A small image classifier, trained from scratch: moe top_k, depths [2, 2, 7, 2].
Rows from block 10 of a small image classifier, named by matrix and row number. Rows with one number belong to one neuron. Each number is 128 + 32 x the weight over its row's rms, rounded and kept within 0 to 255. All counts start at 0. Numbers have three digits each.
Before each neuron's rows are labels from the 100 images, of 14848, where the neuron reaches its highest value: "patch colour" is the nearest of a few named colours to the mean colour under the peak; "top examples" is what is common among them. Only what is clearly more common there than usual is listed. The data: microscope photos of single blood and bone marrow cells.
# fc1: MLP up (model.blocks.10.mlp.fc1.weight, 768x192), inputs 96-191
# fc2: MLP down (model.blocks.10.mlp.fc2.weight, 192x768, transposed), outputs 96-191

patch colour: pink
top examples: smear: peripheral blood
fc1.441:173118127142108167198185107110109082127128147128142153112107164152158140147160209069068143173129068177138117156230104165163135187101103139131154164110165083124127181138100172134106156142124131120120131143102110100141142105089137094105155128132154154158040076130051128134097124075108144089
fc2.441:176140150146145118133123073105072156163156127113063177132104145064101104141158092185124097105142161131132136121094077063096165165130124173118129146135113124108105102087192127130116110119113114062137117098122202142057117140136144125110135138121118162083114134153139133113123142169120128129

patch colour: white
top examples: smear: peripheral blood; cell type: segmented neutrophil
fc1.286:111120159142182158134132082145122149103134120191137113149131060094141150111174121143178199157151173165115125145144106108134058179094112101138117110121104114152147170088122124133143134101148169146143125124192145136100119154166117122105109197160094100180104079143105149068152117127112132016
fc2.286:145114109129132139104190107120114184126141129050109167158165095136124117084100046064186141117111172147118174134139139149138158099174093117106138107159187110107132144151135147113163095143130065087137123136111139098067070172149091055134111126140069109191122103136180118097153148150120171158

patch colour: grey
top examples: cell type: lymphocyte
fc1.59:151100155106166112115205128111128159089106181086104091178109110093110099134125222151118138168094094108107117149119109163154151097174167092161144130116084134135096089093130180137128118165144118093195101111144085132147129111163124175126115151118099103102113132085155191137130135130150068158
fc2.59:115160120153112112128132174159104080061188135165115142110117172175076114086094146147097082101130088089102156121157169140085136139132174159152135151142124126139121110140200120177159127168125123111110092097153178069132044143114096100162183175084142119093156137179200100114125192091139130179

patch colour: purple
top examples: smear: peripheral blood; cell type: segmented neutrophil
fc1.232:105092063154143128130141143114144178136132123165134134079151159087146126174076160147117069125138169100131123229125123156134173086124096141101103132137151145091135079064114106103152104135134132097055135149097148079161162169093110160084062075080080196178110103178105098148149110107144166137
fc2.232:097139153078102165114171084104104123139113129143157168157096069178136113146101158129115072100096091120158094160129154146124111109124166124131106072127094142157164158108113134118110101132102218061162173104148089120194133190118114151196142120122183149099147133133163127119136089046094143110

patch colour: white
top examples: cell type: lymphocyte
fc1.113:089088118078133111155143137116122114108132106152144137092135121180121116117102088143150090119061144123104140080150149141170184069104138160105128106145147158109162170148073153154115149169164135177115121065104102115164157090105077126156073109194104032088176112120160148148177149205141120146
fc2.113:146135067152098143185088121134106154130081102105108108082121155119127110097154138102156070160151084109143150184123170102036150119113118124138104145104185157127104094165126053189181164115184116115153108123077170130108098185158122146065173129172157158082129083127130100139212156155115133139

patch colour: pink
top examples: smear: peripheral blood
fc1.344:116162085069114069134163093086096121162074162199064150127157145141111133151136149152181130073135085159146102115142116118114097091175125150135127144165119162088166115098157085121161145119073127191137109147160151150134126208168150108130138157103054127134139075084109132155098136134141148141
fc2.344:097176145104111076134106098130151172098098141120080117099108147090159095104152053110125107097115123062148115141135190158178163098115175179123140152142122143160138122135108149105164126101111099129106087104131142084107138161138089138108155136120142126148123120202111180143128134053132223146

patch colour: purple
top examples: cell type: artefact
fc1.572:152122114163125116143151075130128106095136106177157091161165127153146125169184144117130094167156119129133132145122172192106034137138098117128137165101090127055115155180145141147109122208109113147168130108149080130181152091165094117077128143118104104205089096128170177173089104160076148122
fc2.572:135123166131203130089116172121144146139100131104091193154087120162172135117094110143138101113164083128121115171134114104157140109097171124096135146128201112078154106111143084137195086115152129130146073080114135128116083114158175091124154123076091184139105165134102159094140150168153083085

patch colour: purple; blue
top examples: cell type: artefact
fc1.695:108138157097053075143152138135173098120092127134164136148188120093146107116168122147186098110164135165073121091123160159083137137111062099139133144111132145092098122129085105139126137127114140160091141139127106155129127150116140066107071101201190155125132061089177121119150146127087155094
fc2.695:100156165087124164131109136124191154204120087137161101130108048112143117121123152113140123121103141162150128118058155134119114107102127135097089093147117158063132165121164118140159153163157159140160128139090155153078157123070162168134133124081150145151146049168122181091077129136154108146

patch colour: purple; blue
top examples: cell type: lymphocyte
fc1.702:108136176150169164109187195128164163156155123136121150109153130149049125095154137172106160134100143115120132076133140103151132064125158164171107123128164069127122060136104143116129104150158182144170136109049102095116081139086177103103154102050100135118106162135136115121153135073117111072
fc2.702:110153118201048137119139138094137112129122139139172147131145097134137131096098153161083088110082126156119123147120151089167083093183143206113189164181121179145066159099070087104092107110074108112085122164065083138081116140122160138115138158132148156093119150188130118161191125093132173144

patch colour: purple
top examples: cell type: lymphocyte
fc1.442:033100103079152042096093097081101118157180135087102193172128124101193138091069116112158135153167156128101195169130100198127183149152106119145144109110093124122050133165158106087166070152139143109081142080125150114088133090160178116086137116108131100141137141108098136145143183156113201143
fc2.442:125161087083140114122118077137061142137160052161178087122090166157175129143133109134104118125130142064130176166125173127102088099122094126145097142136131135122125138109137068120161128119128167103180114175122109135152121120128190160118122130150127111095133172063100093148155181118124128060

patch colour: white
top examples: cell type: lymphocyte
fc1.729:155106105141077129117135149115109134113091124098129117176146136117096100141176159126107139140137157142116122112102171163169083089057150116146149196119105123090110086108138107128078104173129067110143188052140112146100120057111090155158157142166106152116104087039156104145149097204098079121
fc2.729:125159125100048064110112095097111056136098122132142081132163153129138139159134194079061081074151141164159157143124151161088096117128095163098134100124122088196075151135135201116095119125141152116066131141151152122132156120128180169092117136155076180108113128161108128096119088110130158124

patch colour: white
top examples: cell type: lymphocyte
fc1.36:120096116140127114185150122103092142153147126184157099126153152079134105126139113127114136099173153136146096187118080109145156096186124102135134073137060096084118216094148075145135137177109123132085086153129130059140114095119111164072110168093182148133133074195080133095167111155104127153
fc2.36:157103101101167156144178133113132113083201101154139113167193160126127172128164131043202170143146129145103149099118163083114145137121123112080159122115127104118108157143165138161182137066172129138172111147145128094152094172114104086130127130169080094194114074168120118203142107124167136115

patch colour: grey
top examples: cell type: artefact
fc1.581:150085117133092161106080190103177131072109150169106126072100124167139161073120155133116087119156199085078138147132113088124095108108103132144143088151149124171100117114088100152161190094121115144118138207102156128115140152130175169148115107086193107176161146128117176235152171099100169177
fc2.581:123146131073108135064117049084125109158093066138118103121147173092107133131140119154143120090129115113152074145159077132172115147093088150181131156218149161207120101131167092144067148152087106151136150111146139119106120153149172099124210140130146067109133117089138126123161138201156121147

patch colour: white
top examples: smear: peripheral blood; cell type: segmented neutrophil
fc1.108:115161114166100128055137122120114235140195185138082146133123116114129116092127117120119108161085112106121162102138139112128126110156142101053123154157127115158174138147111166113151152177110105099131111112127141098147135134115133123105154087051152145163109142123091147091105185086121141118
fc2.108:108116123131153152163147153185101177137117130172125138176076149155164172111133140203111137182158135100118131139136123130068125119141132129136110143126170101163109125161136112117122156070098117069101164160175128086075066156210157099135171123161162186067148077102071152080134126083168127119

patch colour: pink
top examples: smear: peripheral blood
fc1.159:115148113064153153096079089126127120125144153085182137140119138125128156136077129121130133111123055121100136122133138188135217142096128115143165167124073071115107090117152199162174087157110081109185156110124154094148182113120089110119129050193120059126107126137132137126086188133105166134
fc2.159:096087107072139124152133131148087129172149124102146131129132066163108167135071139152050151100081141105194132146139087120133109078122117146091113108125110127096136161147141128119145125083142097107189134094102149141091136193151129200161102130085083127135153136071150123173166157108152105132

patch colour: purple
top examples: cell type: lymphocyte
fc1.378:139132154149191167061118105125156075084111144150145111108134064127117144193135116080188108108088124126191161167134071135136100138098068111153161136083124204119105130117143101118119112163122140112155138086131115096077131144135147175190116138107075113085127155127145105089115179092182140109
fc2.378:110157168067070111146105143166166052157111170088093131103117114185162165129139156172132146111137089095131120135164130157165109156123104146192113172131126099159155141109106180136171137176140135079099157122160111163116094146084181110071166166149110156086086139096123128151157165126138053138

patch colour: white
top examples: smear: peripheral blood; cell type: segmented neutrophil
fc1.638:031133145117127064214127164154126126178100181153160078134147137082133138124093089128176156148114103070095091107136087129166152146112129112115149126109078149120164114121136166159151077112159095152076063152137136119097157143103108097092147149078148108151070119135109206172150100100136133128
fc2.638:128109169165125112164156144101133136157043127122119136176186134071121152140173190099126095210192129153128120155122175115051118128111111180067121161112129126160114154140111082142190113135151066120096110102128171164143154103157194112171079138096165052116179099148085151086139139089151078109

patch colour: white
top examples: smear: peripheral blood
fc1.615:061117099136125131103110111101085158142174116126147133197153186172116155156122127133128168126111177125115125065148121130152093089106246076115087142117114127052158176059123126062142134162145137114128127111102140133137097165058070108115142137154121068137139161040130118090095181038127124154
fc2.615:113122087047088111113136109134134087121202151133134124078142123127096065129156195092034064140135159123164182214101120145059126108107106124098136122144063111166106137169172147075104093150084125118147153115109160194149158126165180169146145168166119101102180059099095145139118096117096106121

patch colour: white
top examples: smear: peripheral blood; cell type: segmented neutrophil; cell type: myeloblast
fc1.625:124229165149139124108116091080099107082122167142129105114112111118111081136160150176144121109102125123157206151143128132184168128137122105074158116152189156150112108139168164110064166156197103078093115125143109159099128132090154129134143125127067143096150130138107147187169098132138138121
fc2.625:115170184168127198132122141119122164100120162115154134129120133148102143125133089182097161162109132103085147128106132117154126074116107143132120144089143117065124125087174146057134107104129156158103123126177145100157141098164072154118051137181107147143192128164114109137134182112163159121

patch colour: purple
top examples: smear: peripheral blood; cell type: segmented neutrophil
fc1.288:165044163118159119169155110148136106105134130124188108057154113129027121088144152137130181144152097089139128149195077153118122168152146170114060127128209119155096143106121069096129172154132143147064178194114115092141059095122136098085162126165153117118051095107080166100137153113195126113
fc2.288:152175115168185133116138171125145183156129176066119106100183098130112143184121156166133120092095163093209102136122088076123041108132207066122057092097153109111130144134139082139123140134152122101101165119097175111102155134086145150134114140136112111136115156156122101123094105153143128096

patch colour: white
top examples: cell type: lymphocyte
fc1.404:185092117118125093126109113093088139086086084135112073109172065121131094113082146122121201067188164105161119079168107137165190140106134091067153154121152132075131144135125145244144122143156120138153146126165160125112167178126154180124155103111129168089161121198092113126166156101150103132
fc2.404:122130087141105197108151123149151092181112144130194084103120099123134135058131093126140168172097139146093106147114109178131107155119135180145124200152078131079149090134151088151145144138182110173140137105154154101143156127087097061158168089188149173183115132191125124159076112146131125118

patch colour: grey
top examples: smear: peripheral blood
fc1.362:073208157144166177136107060108115139140080143196106129109107060152162098098109158115175112122128124080146151134102099125127137125117124070140115155143078113151130130181104141165200157120080183083138104152121083126068174136150112130151138184128080082179124166129152171173128130097120144159
fc2.362:174111146104123157056160132135181096154116096117122117120130169100159148189116081156062132085100180168158155123076120099114123131110080119137108139222118111160145139130130094141075109097143159148137128163119161176132144146161074142177139124059099133107163127114142150072140126150168108137

patch colour: white
top examples: smear: peripheral blood
fc1.243:148116112084174167160123136190128120105145133097117058124170100149027176144133125149126087142131106119163088170116117168173134169185109163142107134126107124115101092113135113150179109173128168126100146198119079100136149111148103151139112076135153153180100156098160153153135131145113134132
fc2.243:145115118186123146138128155069060168098171202100192115154141125127082142150122077089147167122148129098150095091083111119111081170100167147111155138109156195089141147106105139139084135149149091092126087131080127115085098192127136100098113158108144105118142057094141107057166094088151157197

patch colour: pink; white
top examples: smear: peripheral blood
fc1.314:080127159068131136133158141168019095128166130121097187191099183133084183092202147185131195102140112091163149154110113046089169120114083192105084142156143143111092162077101133098142113121087095043118108191102110160063158142142108152141171164157079166123150165130162077114110141156113125128
fc2.314:099123100079140096070143119132176154091125051155128139132114126117106118055153148112130146115098139097163233164113133140131102126035196145102049143055166182142117120122143210097082087141142116152131078089170147153143141078172143156142123158105125161139181071141115114152104143095112128117