Weights of a small image classifier: depths [2, 2, 7, 2], 97085 training examples.
Rows from block 8 of a small image classifier, named by matrix and row number. Rows with one number belong to one neuron. Each number is 50 + 10 x the weight over its row's rms, rounded and kept within 0 to 99. All counts start at 0. After the name is the row's rms in percent of the matrix's.
Before each neuron's rows are labels from the 100 images, of 14848, where the neuron reaches its highest value: "strongest on" is what is common among them; "peak at" is the part of the image that holds the peak. Only what is clearly more common there than usual is listed. The data: microscope photos of single blood and bone marrow cells.
# fc1: MLP up (model.blocks.8.mlp.fc1.weight, 768x192), inputs 96-191
# fc2: MLP down (model.blocks.8.mlp.fc2.weight, 192x768, transposed), outputs 96-191

strongest on: cell type: lymphocyte
peak at: bottom right
fc1.272 008:37 45 42 45 53 46 41 30 30 42 54 34 50 64 33 56 38 42 57 46 51 38 55 48 65 47 54 52 53 55 33 46 61 45 51 63 46 34 35 62 50 49 47 57 52 69 57 61 41 39 53 54 52 54 50 38 63 67 60 53 62 54 31 34 63 53 57 45 58 43 34 45 25 47 55 53 52 41 46 67 27 44 61 35 45 41 46 52 65 64 51 34 59 40 51 41
fc2.272 009:70 33 41 45 49 63 44 48 61 47 50 36 53 57 44 41 42 48 40 45 54 62 56 57 60 55 41 51 38 44 56 48 61 62 42 58 48 46 69 46 63 31 45 49 58 53 63 69 54 50 47 43 52 57 61 44 55 51 65 57 49 50 55 55 37 54 41 42 48 52 48 57 49 65 42 60 47 61 59 59 57 36 66 61 49 57 38 58 52 53 56 32 65 31 39 44

strongest on: smear: peripheral blood
peak at: top left
fc1.505 148:45 38 49 46 48 26 53 44 52 61 53 51 39 57 56 42 38 43 51 43 45 43 35 45 45 37 43 50 52 39 60 48 51 62 53 42 49 38 73 60 48 56 44 49 51 50 35 54 49 49 66 44 54 41 53 52 67 41 68 47 48 55 45 57 48 64 61 48 44 60 51 32 55 27 19 47 42 59 61 48 62 31 51 50 64 51 61 60 62 45 46 37 60 39 35 45
fc2.505 159:54 48 52 50 51 49 48 42 46 61 68 51 55 41 52 50 42 34 60 49 53 36 62 67 52 51 34 59 50 69 51 34 38 59 42 61 58 60 62 50 38 65 55 58 47 50 55 56 65 52 41 48 42 50 55 57 70 61 48 55 72 50 37 50 45 51 59 45 53 55 38 45 51 49 59 50 58 33 38 47 35 46 53 45 53 58 35 39 56 50 51 33 52 68 52 57

strongest on: cell type: artefact
peak at: bottom left
fc1.703 007:67 66 40 59 32 56 43 56 56 43 52 46 49 46 48 30 59 28 54 55 45 48 49 55 45 48 59 59 42 54 49 41 43 60 65 47 56 55 57 55 39 44 28 51 49 45 61 58 39 36 53 50 57 43 51 51 52 49 57 43 49 54 63 72 47 52 39 36 34 40 55 54 49 39 61 44 28 60 58 57 43 30 38 26 57 46 46 56 53 34 69 56 54 66 47 40
fc2.703 008:54 37 50 46 44 37 48 64 50 59 61 57 44 37 42 61 44 56 42 33 78 42 56 62 70 45 50 40 35 51 74 50 71 45 50 43 58 62 60 39 52 43 61 42 59 55 44 51 48 59 48 46 54 66 52 28 43 58 35 41 42 44 66 38 50 56 39 59 39 61 51 41 68 62 42 71 63 63 49 52 44 56 57 61 52 58 40 58 61 57 52 43 60 41 43 65

strongest on: smear: peripheral blood; cell type: segmented neutrophil
peak at: bottom left
fc1.400 107:43 55 54 30 50 46 54 35 45 33 48 61 47 38 55 40 47 68 53 61 39 72 46 64 53 53 40 54 46 43 49 33 40 55 50 60 80 54 62 60 51 64 55 33 41 55 36 39 44 42 32 62 48 54 50 53 57 42 41 56 49 59 60 44 44 44 32 54 62 47 51 55 49 44 38 54 56 46 68 47 48 44 60 62 59 57 55 50 50 55 47 63 42 52 49 59
fc2.400 104:46 44 57 47 60 67 60 67 67 49 50 35 53 49 75 21 54 39 67 55 36 50 69 51 43 58 42 51 58 43 54 38 57 32 55 46 61 49 62 52 53 54 33 59 53 63 60 46 57 60 40 43 61 55 41 49 48 43 59 50 45 66 62 73 51 60 60 43 48 58 56 42 46 50 49 60 43 64 58 49 49 51 49 69 49 54 50 60 45 47 45 35 46 44 46 57

strongest on: cell type: artefact
peak at: top centre
fc1.226 007:34 52 41 61 55 48 46 63 38 49 44 63 61 64 58 33 33 55 48 47 35 53 47 58 72 26 46 43 53 55 46 49 51 43 48 35 51 48 48 44 56 40 44 67 44 48 55 61 50 48 44 57 45 54 41 72 54 53 35 60 59 48 55 49 60 28 46 55 69 43 47 47 42 50 61 66 51 55 37 50 52 53 50 47 38 43 52 59 58 51 58 42 53 43 43 69
fc2.226 008:59 37 58 48 55 59 36 41 54 56 64 49 73 61 56 69 48 38 38 60 64 44 57 42 73 62 50 54 48 43 55 40 52 53 54 54 50 54 49 45 51 65 48 58 49 55 39 54 51 77 45 37 72 45 58 28 45 70 53 41 35 47 55 39 25 70 52 51 55 64 54 42 49 79 39 59 66 39 56 56 45 54 58 61 48 45 43 63 53 50 43 47 54 41 32 58

strongest on: cell type: artefact
peak at: top right
fc1.659 026:38 42 53 36 59 47 59 48 49 55 54 50 76 42 47 49 42 29 60 43 45 43 43 34 80 54 56 40 57 44 55 63 52 42 51 52 61 42 58 53 55 44 55 44 41 65 51 41 24 46 57 47 40 47 56 49 37 72 55 60 55 58 60 55 51 57 55 49 26 40 51 56 55 56 38 60 44 53 55 50 49 45 41 59 50 58 33 66 58 43 61 41 55 54 48 31
fc2.659 024:57 32 54 33 51 47 53 57 69 60 40 43 48 52 55 32 58 65 53 69 71 48 41 55 61 55 50 61 47 49 52 38 53 53 39 69 51 58 53 57 49 54 60 31 53 46 36 40 50 54 47 40 38 54 54 50 47 57 44 54 40 62 53 36 54 51 63 74 51 51 59 42 53 54 66 52 55 44 42 53 70 64 54 50 33 59 50 44 45 50 39 43 51 30 37 37

strongest on: cell type: lymphocyte
peak at: middle left; top centre
fc1.308 172:51 56 47 52 43 33 64 51 58 53 49 58 54 52 47 49 57 47 38 48 45 75 53 33 55 46 51 58 35 59 61 59 35 60 56 41 39 33 53 57 43 60 45 48 50 49 50 65 51 42 56 66 62 67 63 36 54 71 36 69 42 62 51 44 58 45 39 50 44 67 52 38 63 47 38 39 54 45 49 46 50 49 29 46 44 37 55 37 45 27 49 51 34 42 55 54
fc2.308 167:53 47 50 58 50 43 34 46 67 48 48 43 45 37 50 41 63 30 45 56 48 70 51 40 46 43 48 63 50 36 52 46 43 56 48 61 35 47 55 40 49 47 47 45 52 34 55 53 45 51 37 65 55 47 39 56 66 44 46 59 78 42 36 35 62 45 51 60 49 42 54 41 52 42 33 63 63 47 46 40 62 66 60 63 51 37 47 64 48 60 38 50 47 50 48 64

strongest on: smear: peripheral blood; cell type: segmented neutrophil
peak at: top right
fc1.529 111:42 48 29 51 28 33 60 61 61 58 41 49 52 56 43 60 52 54 52 58 65 50 40 56 67 55 34 38 49 58 43 57 54 62 57 36 59 75 43 51 40 52 55 45 59 42 60 50 51 48 55 47 62 44 59 42 46 39 66 52 51 38 47 64 47 58 36 53 39 43 68 48 50 50 42 45 52 59 57 55 37 52 27 53 62 40 69 46 46 49 46 51 56 59 48 53
fc2.529 118:43 45 59 47 46 45 44 45 62 65 50 54 42 45 41 47 39 50 54 48 54 50 36 60 37 45 60 40 58 55 52 34 54 49 34 34 55 37 50 36 58 38 58 35 35 51 49 57 64 47 61 53 70 57 60 48 45 48 54 46 54 61 48 33 58 48 63 69 36 44 37 45 69 32 65 52 56 71 61 50 77 59 52 44 45 60 58 53 64 63 30 45 55 43 65 59

strongest on: cell type: lymphocyte
peak at: top right
fc1.595 011:46 47 56 38 41 42 38 57 59 43 58 56 32 59 42 42 64 54 47 53 40 57 43 48 45 42 43 54 50 51 50 42 68 34 51 30 42 65 62 56 49 56 45 55 70 50 54 41 52 53 17 44 43 60 49 40 47 40 56 39 59 42 49 40 38 46 65 43 51 62 70 55 58 37 37 71 53 42 45 57 46 45 55 51 54 42 52 49 47 53 48 61 39 52 53 57
fc2.595 012:44 58 49 40 53 61 39 60 42 52 49 50 67 49 48 54 47 42 48 55 62 41 51 45 71 56 41 54 41 54 60 39 57 65 51 59 45 67 57 53 43 62 51 53 73 68 44 55 37 67 60 46 71 43 61 51 59 50 30 39 47 66 36 34 43 48 44 58 54 57 53 38 49 56 28 47 68 45 64 54 36 47 56 41 62 67 47 49 45 55 69 69 64 62 54 56

strongest on: cell type: lymphocyte
peak at: bottom centre
fc1.709 018:53 57 38 34 46 74 64 40 67 45 76 42 33 61 45 46 45 56 30 31 37 63 54 40 50 54 65 58 42 53 46 73 48 54 58 67 40 41 66 46 41 67 33 62 40 68 53 51 46 36 48 50 43 53 30 49 51 30 41 46 43 38 39 43 53 39 43 55 52 58 50 53 47 46 67 44 47 65 51 57 48 51 43 52 49 48 46 45 48 61 48 56 57 64 54 51
fc2.709 015:69 48 60 60 46 50 45 60 54 58 69 62 41 49 45 49 59 42 41 58 63 33 61 51 65 52 54 56 41 50 44 60 46 53 49 70 64 45 48 46 64 40 44 55 60 62 40 60 51 62 34 41 48 50 62 59 50 39 51 53 57 49 28 48 62 66 51 50 58 70 47 47 63 69 50 51 44 53 53 48 43 59 54 57 51 34 54 71 53 51 31 70 59 41 37 69

strongest on: cell type: artefact
peak at: bottom right
fc1.161 114:57 51 57 39 52 56 60 43 48 70 58 46 58 50 46 49 22 35 53 49 45 47 61 45 41 58 35 64 46 39 69 60 54 61 57 44 47 56 52 41 58 45 54 14 47 35 46 51 63 57 56 48 54 42 60 73 40 53 55 50 48 62 50 44 50 51 59 45 37 31 49 39 60 50 65 47 40 50 69 51 55 56 44 43 57 41 49 53 50 47 44 45 54 49 51 60
fc2.161 108:46 49 52 49 51 51 61 54 45 39 61 43 57 62 54 58 41 51 65 34 19 58 51 58 45 50 41 42 58 62 52 47 63 40 65 57 51 32 46 56 53 42 35 54 35 48 73 49 74 66 67 31 67 60 67 47 57 53 58 43 62 41 53 40 63 51 46 26 59 52 44 37 53 44 65 41 43 66 56 71 57 50 58 37 62 51 48 64 40 64 58 52 56 48 49 52

strongest on: cell type: lymphocyte
peak at: top centre
fc1.99 189:45 43 47 31 53 40 26 46 58 38 49 49 56 60 77 41 36 60 65 55 68 59 61 37 36 60 70 55 58 56 40 41 38 56 48 38 49 45 59 38 48 56 49 47 71 43 64 47 37 51 63 44 39 34 37 56 48 56 55 42 55 50 47 46 54 59 44 49 46 71 70 55 42 43 61 53 48 58 32 50 57 44 53 50 52 47 58 47 55 42 54 53 38 57 76 45
fc2.99 173:54 60 47 53 45 48 51 41 43 38 31 60 51 55 53 59 55 52 44 44 53 49 44 35 36 42 59 41 69 43 40 55 41 64 44 59 45 48 60 61 49 41 30 62 51 51 55 48 43 55 60 39 64 52 28 32 56 56 43 60 44 36 55 53 53 35 39 38 49 60 46 41 55 55 51 70 40 55 73 36 50 68 45 22 52 46 54 62 27 32 41 39 66 63 42 44

strongest on: cell type: artefact
peak at: centre
fc1.536 027:45 41 48 43 42 48 33 50 41 47 35 61 40 59 32 54 41 53 40 70 43 40 43 55 41 47 38 51 44 50 49 27 50 69 66 47 49 31 40 41 52 75 46 46 71 45 51 49 48 47 64 51 39 48 59 55 45 51 57 54 45 54 41 53 54 53 67 63 50 59 52 48 26 46 64 54 73 51 57 62 42 51 57 29 48 57 40 55 40 51 49 45 48 49 59 50
fc2.536 023:61 58 54 59 40 58 39 53 60 46 43 39 73 40 46 35 51 49 59 43 48 44 56 48 44 54 36 44 57 58 63 45 49 52 52 42 54 53 63 46 46 69 56 51 41 56 42 82 31 47 62 32 61 51 57 53 43 48 55 46 51 44 38 51 37 65 51 52 47 68 65 51 47 55 42 45 62 70 25 44 54 43 72 38 59 68 50 58 63 44 39 41 46 41 46 56

strongest on: smear: peripheral blood
peak at: middle left
fc1.745 129:42 42 52 67 44 50 52 35 65 48 61 47 48 72 47 48 55 45 43 38 43 59 51 43 69 60 40 51 54 49 46 59 57 55 56 41 46 50 52 61 41 49 61 49 47 39 44 59 53 38 54 47 43 47 52 51 36 50 57 43 39 46 37 37 60 59 65 46 53 70 45 55 56 21 33 48 55 53 44 41 75 40 61 47 35 46 40 45 40 49 29 55 51 54 78 42
fc2.745 146:53 65 37 71 54 50 66 48 47 50 55 51 43 42 38 61 53 52 64 72 50 49 53 48 37 55 40 56 49 59 54 47 31 47 34 47 46 41 43 57 43 59 66 52 33 44 43 36 68 46 50 39 56 51 55 55 58 59 29 45 53 60 37 52 33 39 38 51 61 56 39 40 50 51 68 62 41 46 43 43 33 48 59 38 54 59 39 62 42 55 51 38 53 72 43 45