config.toml
arch = "convnext_v2"
model = "image classifier"
dataset = "microscope photos of single blood and bone marrow cells"
train_examples = 97085
image_size = 48
crop_scale_min = 0.5
horizontal_flip = true
targets = ["smear"]
num_classes = 2
isotropic = false
norm = "layernorm"
hidden_act = "squared_relu"
mlp_ratio = 4
inner_norm = true
moe = "top_k"
drop_path = 0.1
num_experts = 16
moe_every = 2
expert_mlp_ratio = 0.5
experts_per_token = 2
shared_expert = false
patch_size = [2, 2]
depths = [2, 2, 7, 2]
widths = [48, 96, 192, 384]
kernel_size = 5
label_smoothing = 0.2
loss = "cross_entropy"
residual_init = "none"
optimizer = "muon"
muon_scale = "original"
learning_rate = 0.0082
momentum = 0.95
nesterov = true
orthogonalizer = "newton_schulz_5"
adamw_lr_other_params = 0.00082
max_steps = 7300
batch_size = 512
epochs = 38.5
lr_schedule = "step"
warmup_steps = 1460
weight_decay = 0.1
adamw_weight_decay_other_params = 0.05
Rows from block 10, named by matrix and row number. Rows with one number belong to one neuron. Each number is 200 + 20 x the weight over its row's rms, rounded and kept within 0 to 999. All counts start at 0. After the name is the row's rms in percent of the matrix's.
# fc1: MLP up (model.blocks.10.mlp.fc1.weight, 768x192), inputs 96-191
# fc2: MLP down (model.blocks.10.mlp.fc2.weight, 192x768, transposed), outputs 96-191
fc1.81,110,170,236,163,222,192,193,164,228,189,217,211,224,191,165,180,194,235,197,220,206,181,211,197,194,165,217,230,195,182,200,160,197,208,184,198,204,189,191,258,211,181,157,188,196,217,194,197,228,213,209,181,205,176,195,211,175,216,241,180,248,239,200,217,199,189,180,218,219,220,217,195,236,215,197,193,186,200,209,228,190,216,236,182,185,199,215,203,229,200,203,171,228,229,222,179,178
fc1.82,008,195,187,192,207,159,138,189,189,216,199,204,203,188,207,206,160,190,171,149,184,186,193,207,218,244,176,195,200,182,158,186,191,206,200,214,207,194,192,164,236,209,185,193,222,200,217,186,167,215,186,218,199,196,224,222,162,202,217,194,196,184,189,246,204,182,206,232,218,197,203,193,183,211,198,233,192,199,203,179,198,166,224,214,218,222,235,206,201,199,244,200,186,187,188,179,226
fc1.83,103,201,196,202,206,197,180,239,207,199,216,194,197,180,197,205,225,198,186,206,188,182,160,161,245,172,200,203,208,207,217,175,230,187,177,206,201,215,203,202,197,183,202,202,184,227,180,189,191,234,221,192,219,207,204,168,195,195,178,199,206,200,171,192,209,186,212,229,168,184,177,181,228,225,165,170,183,248,183,182,225,218,200,192,172,204,216,240,172,216,156,200,225,217,217,209,201
fc1.84,126,223,197,203,204,222,220,209,205,197,195,210,184,189,185,180,191,217,226,234,174,213,217,227,215,191,205,173,208,211,206,261,192,180,185,198,239,193,223,192,184,188,210,217,197,175,182,199,221,172,221,204,232,204,211,182,216,175,177,203,223,177,188,165,214,202,234,214,193,187,206,222,178,219,213,192,212,163,209,229,214,270,174,221,176,197,199,183,207,218,216,195,221,208,207,186,214
fc1.85,016,228,180,189,193,226,168,164,247,253,198,193,188,226,189,204,208,207,220,205,218,195,219,168,213,200,187,181,204,205,237,195,212,205,190,237,160,231,191,179,211,149,230,231,178,235,225,181,227,190,188,186,232,205,182,188,200,192,222,222,188,171,204,189,211,182,194,209,183,189,144,189,216,209,184,182,198,193,198,205,224,218,181,203,195,213,192,227,180,220,219,205,205,177,195,157,228
fc1.86,008,199,163,177,206,207,228,209,173,191,216,173,204,208,176,194,241,213,225,201,197,177,200,207,203,212,193,236,172,189,203,202,195,201,143,207,203,265,204,183,164,199,205,194,192,220,207,207,202,176,180,209,185,196,204,228,204,181,198,196,215,164,213,221,179,201,188,142,181,216,176,211,185,176,179,202,232,199,188,222,172,181,210,196,218,190,174,205,208,189,185,228,184,195,220,165,207
fc2.81,098,198,203,191,177,250,160,185,180,191,225,213,196,198,191,178,199,208,183,168,209,187,179,194,187,214,213,231,183,220,208,221,181,160,172,185,210,164,215,216,213,185,192,194,184,203,186,186,214,201,245,178,228,196,208,201,188,175,198,217,196,231,175,200,218,216,202,203,185,189,212,217,214,243,182,202,169,214,171,153,232,247,165,223,191,202,200,197,169,196,183,199,175,182,201,214,174
fc2.82,010,188,209,195,180,197,147,200,214,178,183,173,195,156,223,197,196,192,215,191,185,188,211,170,156,207,185,223,210,156,152,194,211,226,180,192,192,212,196,197,223,225,207,172,212,194,200,163,203,202,202,174,181,197,212,169,202,204,173,232,200,201,196,185,245,200,163,227,197,208,187,220,242,207,228,185,211,202,218,163,237,210,203,190,212,235,207,168,194,178,222,231,220,171,210,171,240
fc2.83,106,215,171,187,169,200,236,206,243,201,198,218,175,209,181,219,205,214,191,210,244,191,213,214,203,201,181,207,198,201,204,185,228,188,195,224,213,153,184,178,182,216,165,214,165,196,204,220,164,218,196,237,168,193,222,214,204,201,209,200,177,216,181,192,187,224,181,206,249,193,180,235,178,177,160,203,193,166,205,233,212,215,177,225,188,176,205,224,182,183,227,214,199,182,212,166,208
fc2.84,136,228,196,178,194,195,183,185,187,203,204,214,213,204,180,177,222,203,215,208,198,231,181,178,170,227,210,215,182,190,199,194,176,196,172,185,223,177,230,218,198,207,206,225,205,171,222,200,195,222,198,163,195,227,193,221,185,219,200,189,185,245,232,203,182,181,183,174,215,200,183,217,215,225,198,259,224,187,174,209,242,206,216,219,228,212,197,192,152,195,204,201,210,221,221,179,183
fc2.85,014,201,227,189,211,218,198,177,206,216,193,200,181,213,196,199,234,156,205,185,194,158,199,235,207,183,187,203,184,194,166,207,158,190,200,183,220,215,239,207,190,187,220,164,190,191,221,175,228,228,224,196,171,174,215,179,173,186,166,189,209,255,181,212,192,178,180,186,190,221,166,207,207,213,196,206,192,173,242,189,186,200,213,214,164,205,236,220,159,227,226,213,234,201,203,210,194
fc2.86,009,177,234,197,185,227,191,183,223,213,189,209,182,164,214,207,209,196,192,209,185,144,217,213,176,174,153,216,206,187,196,187,189,229,165,233,231,221,199,203,196,186,183,181,219,172,217,203,199,207,204,195,207,195,207,190,183,184,220,191,211,229,159,200,201,181,205,189,179,201,176,219,206,194,188,170,216,216,235,173,188,189,217,202,196,225,183,178,183,220,197,193,196,174,190,206,203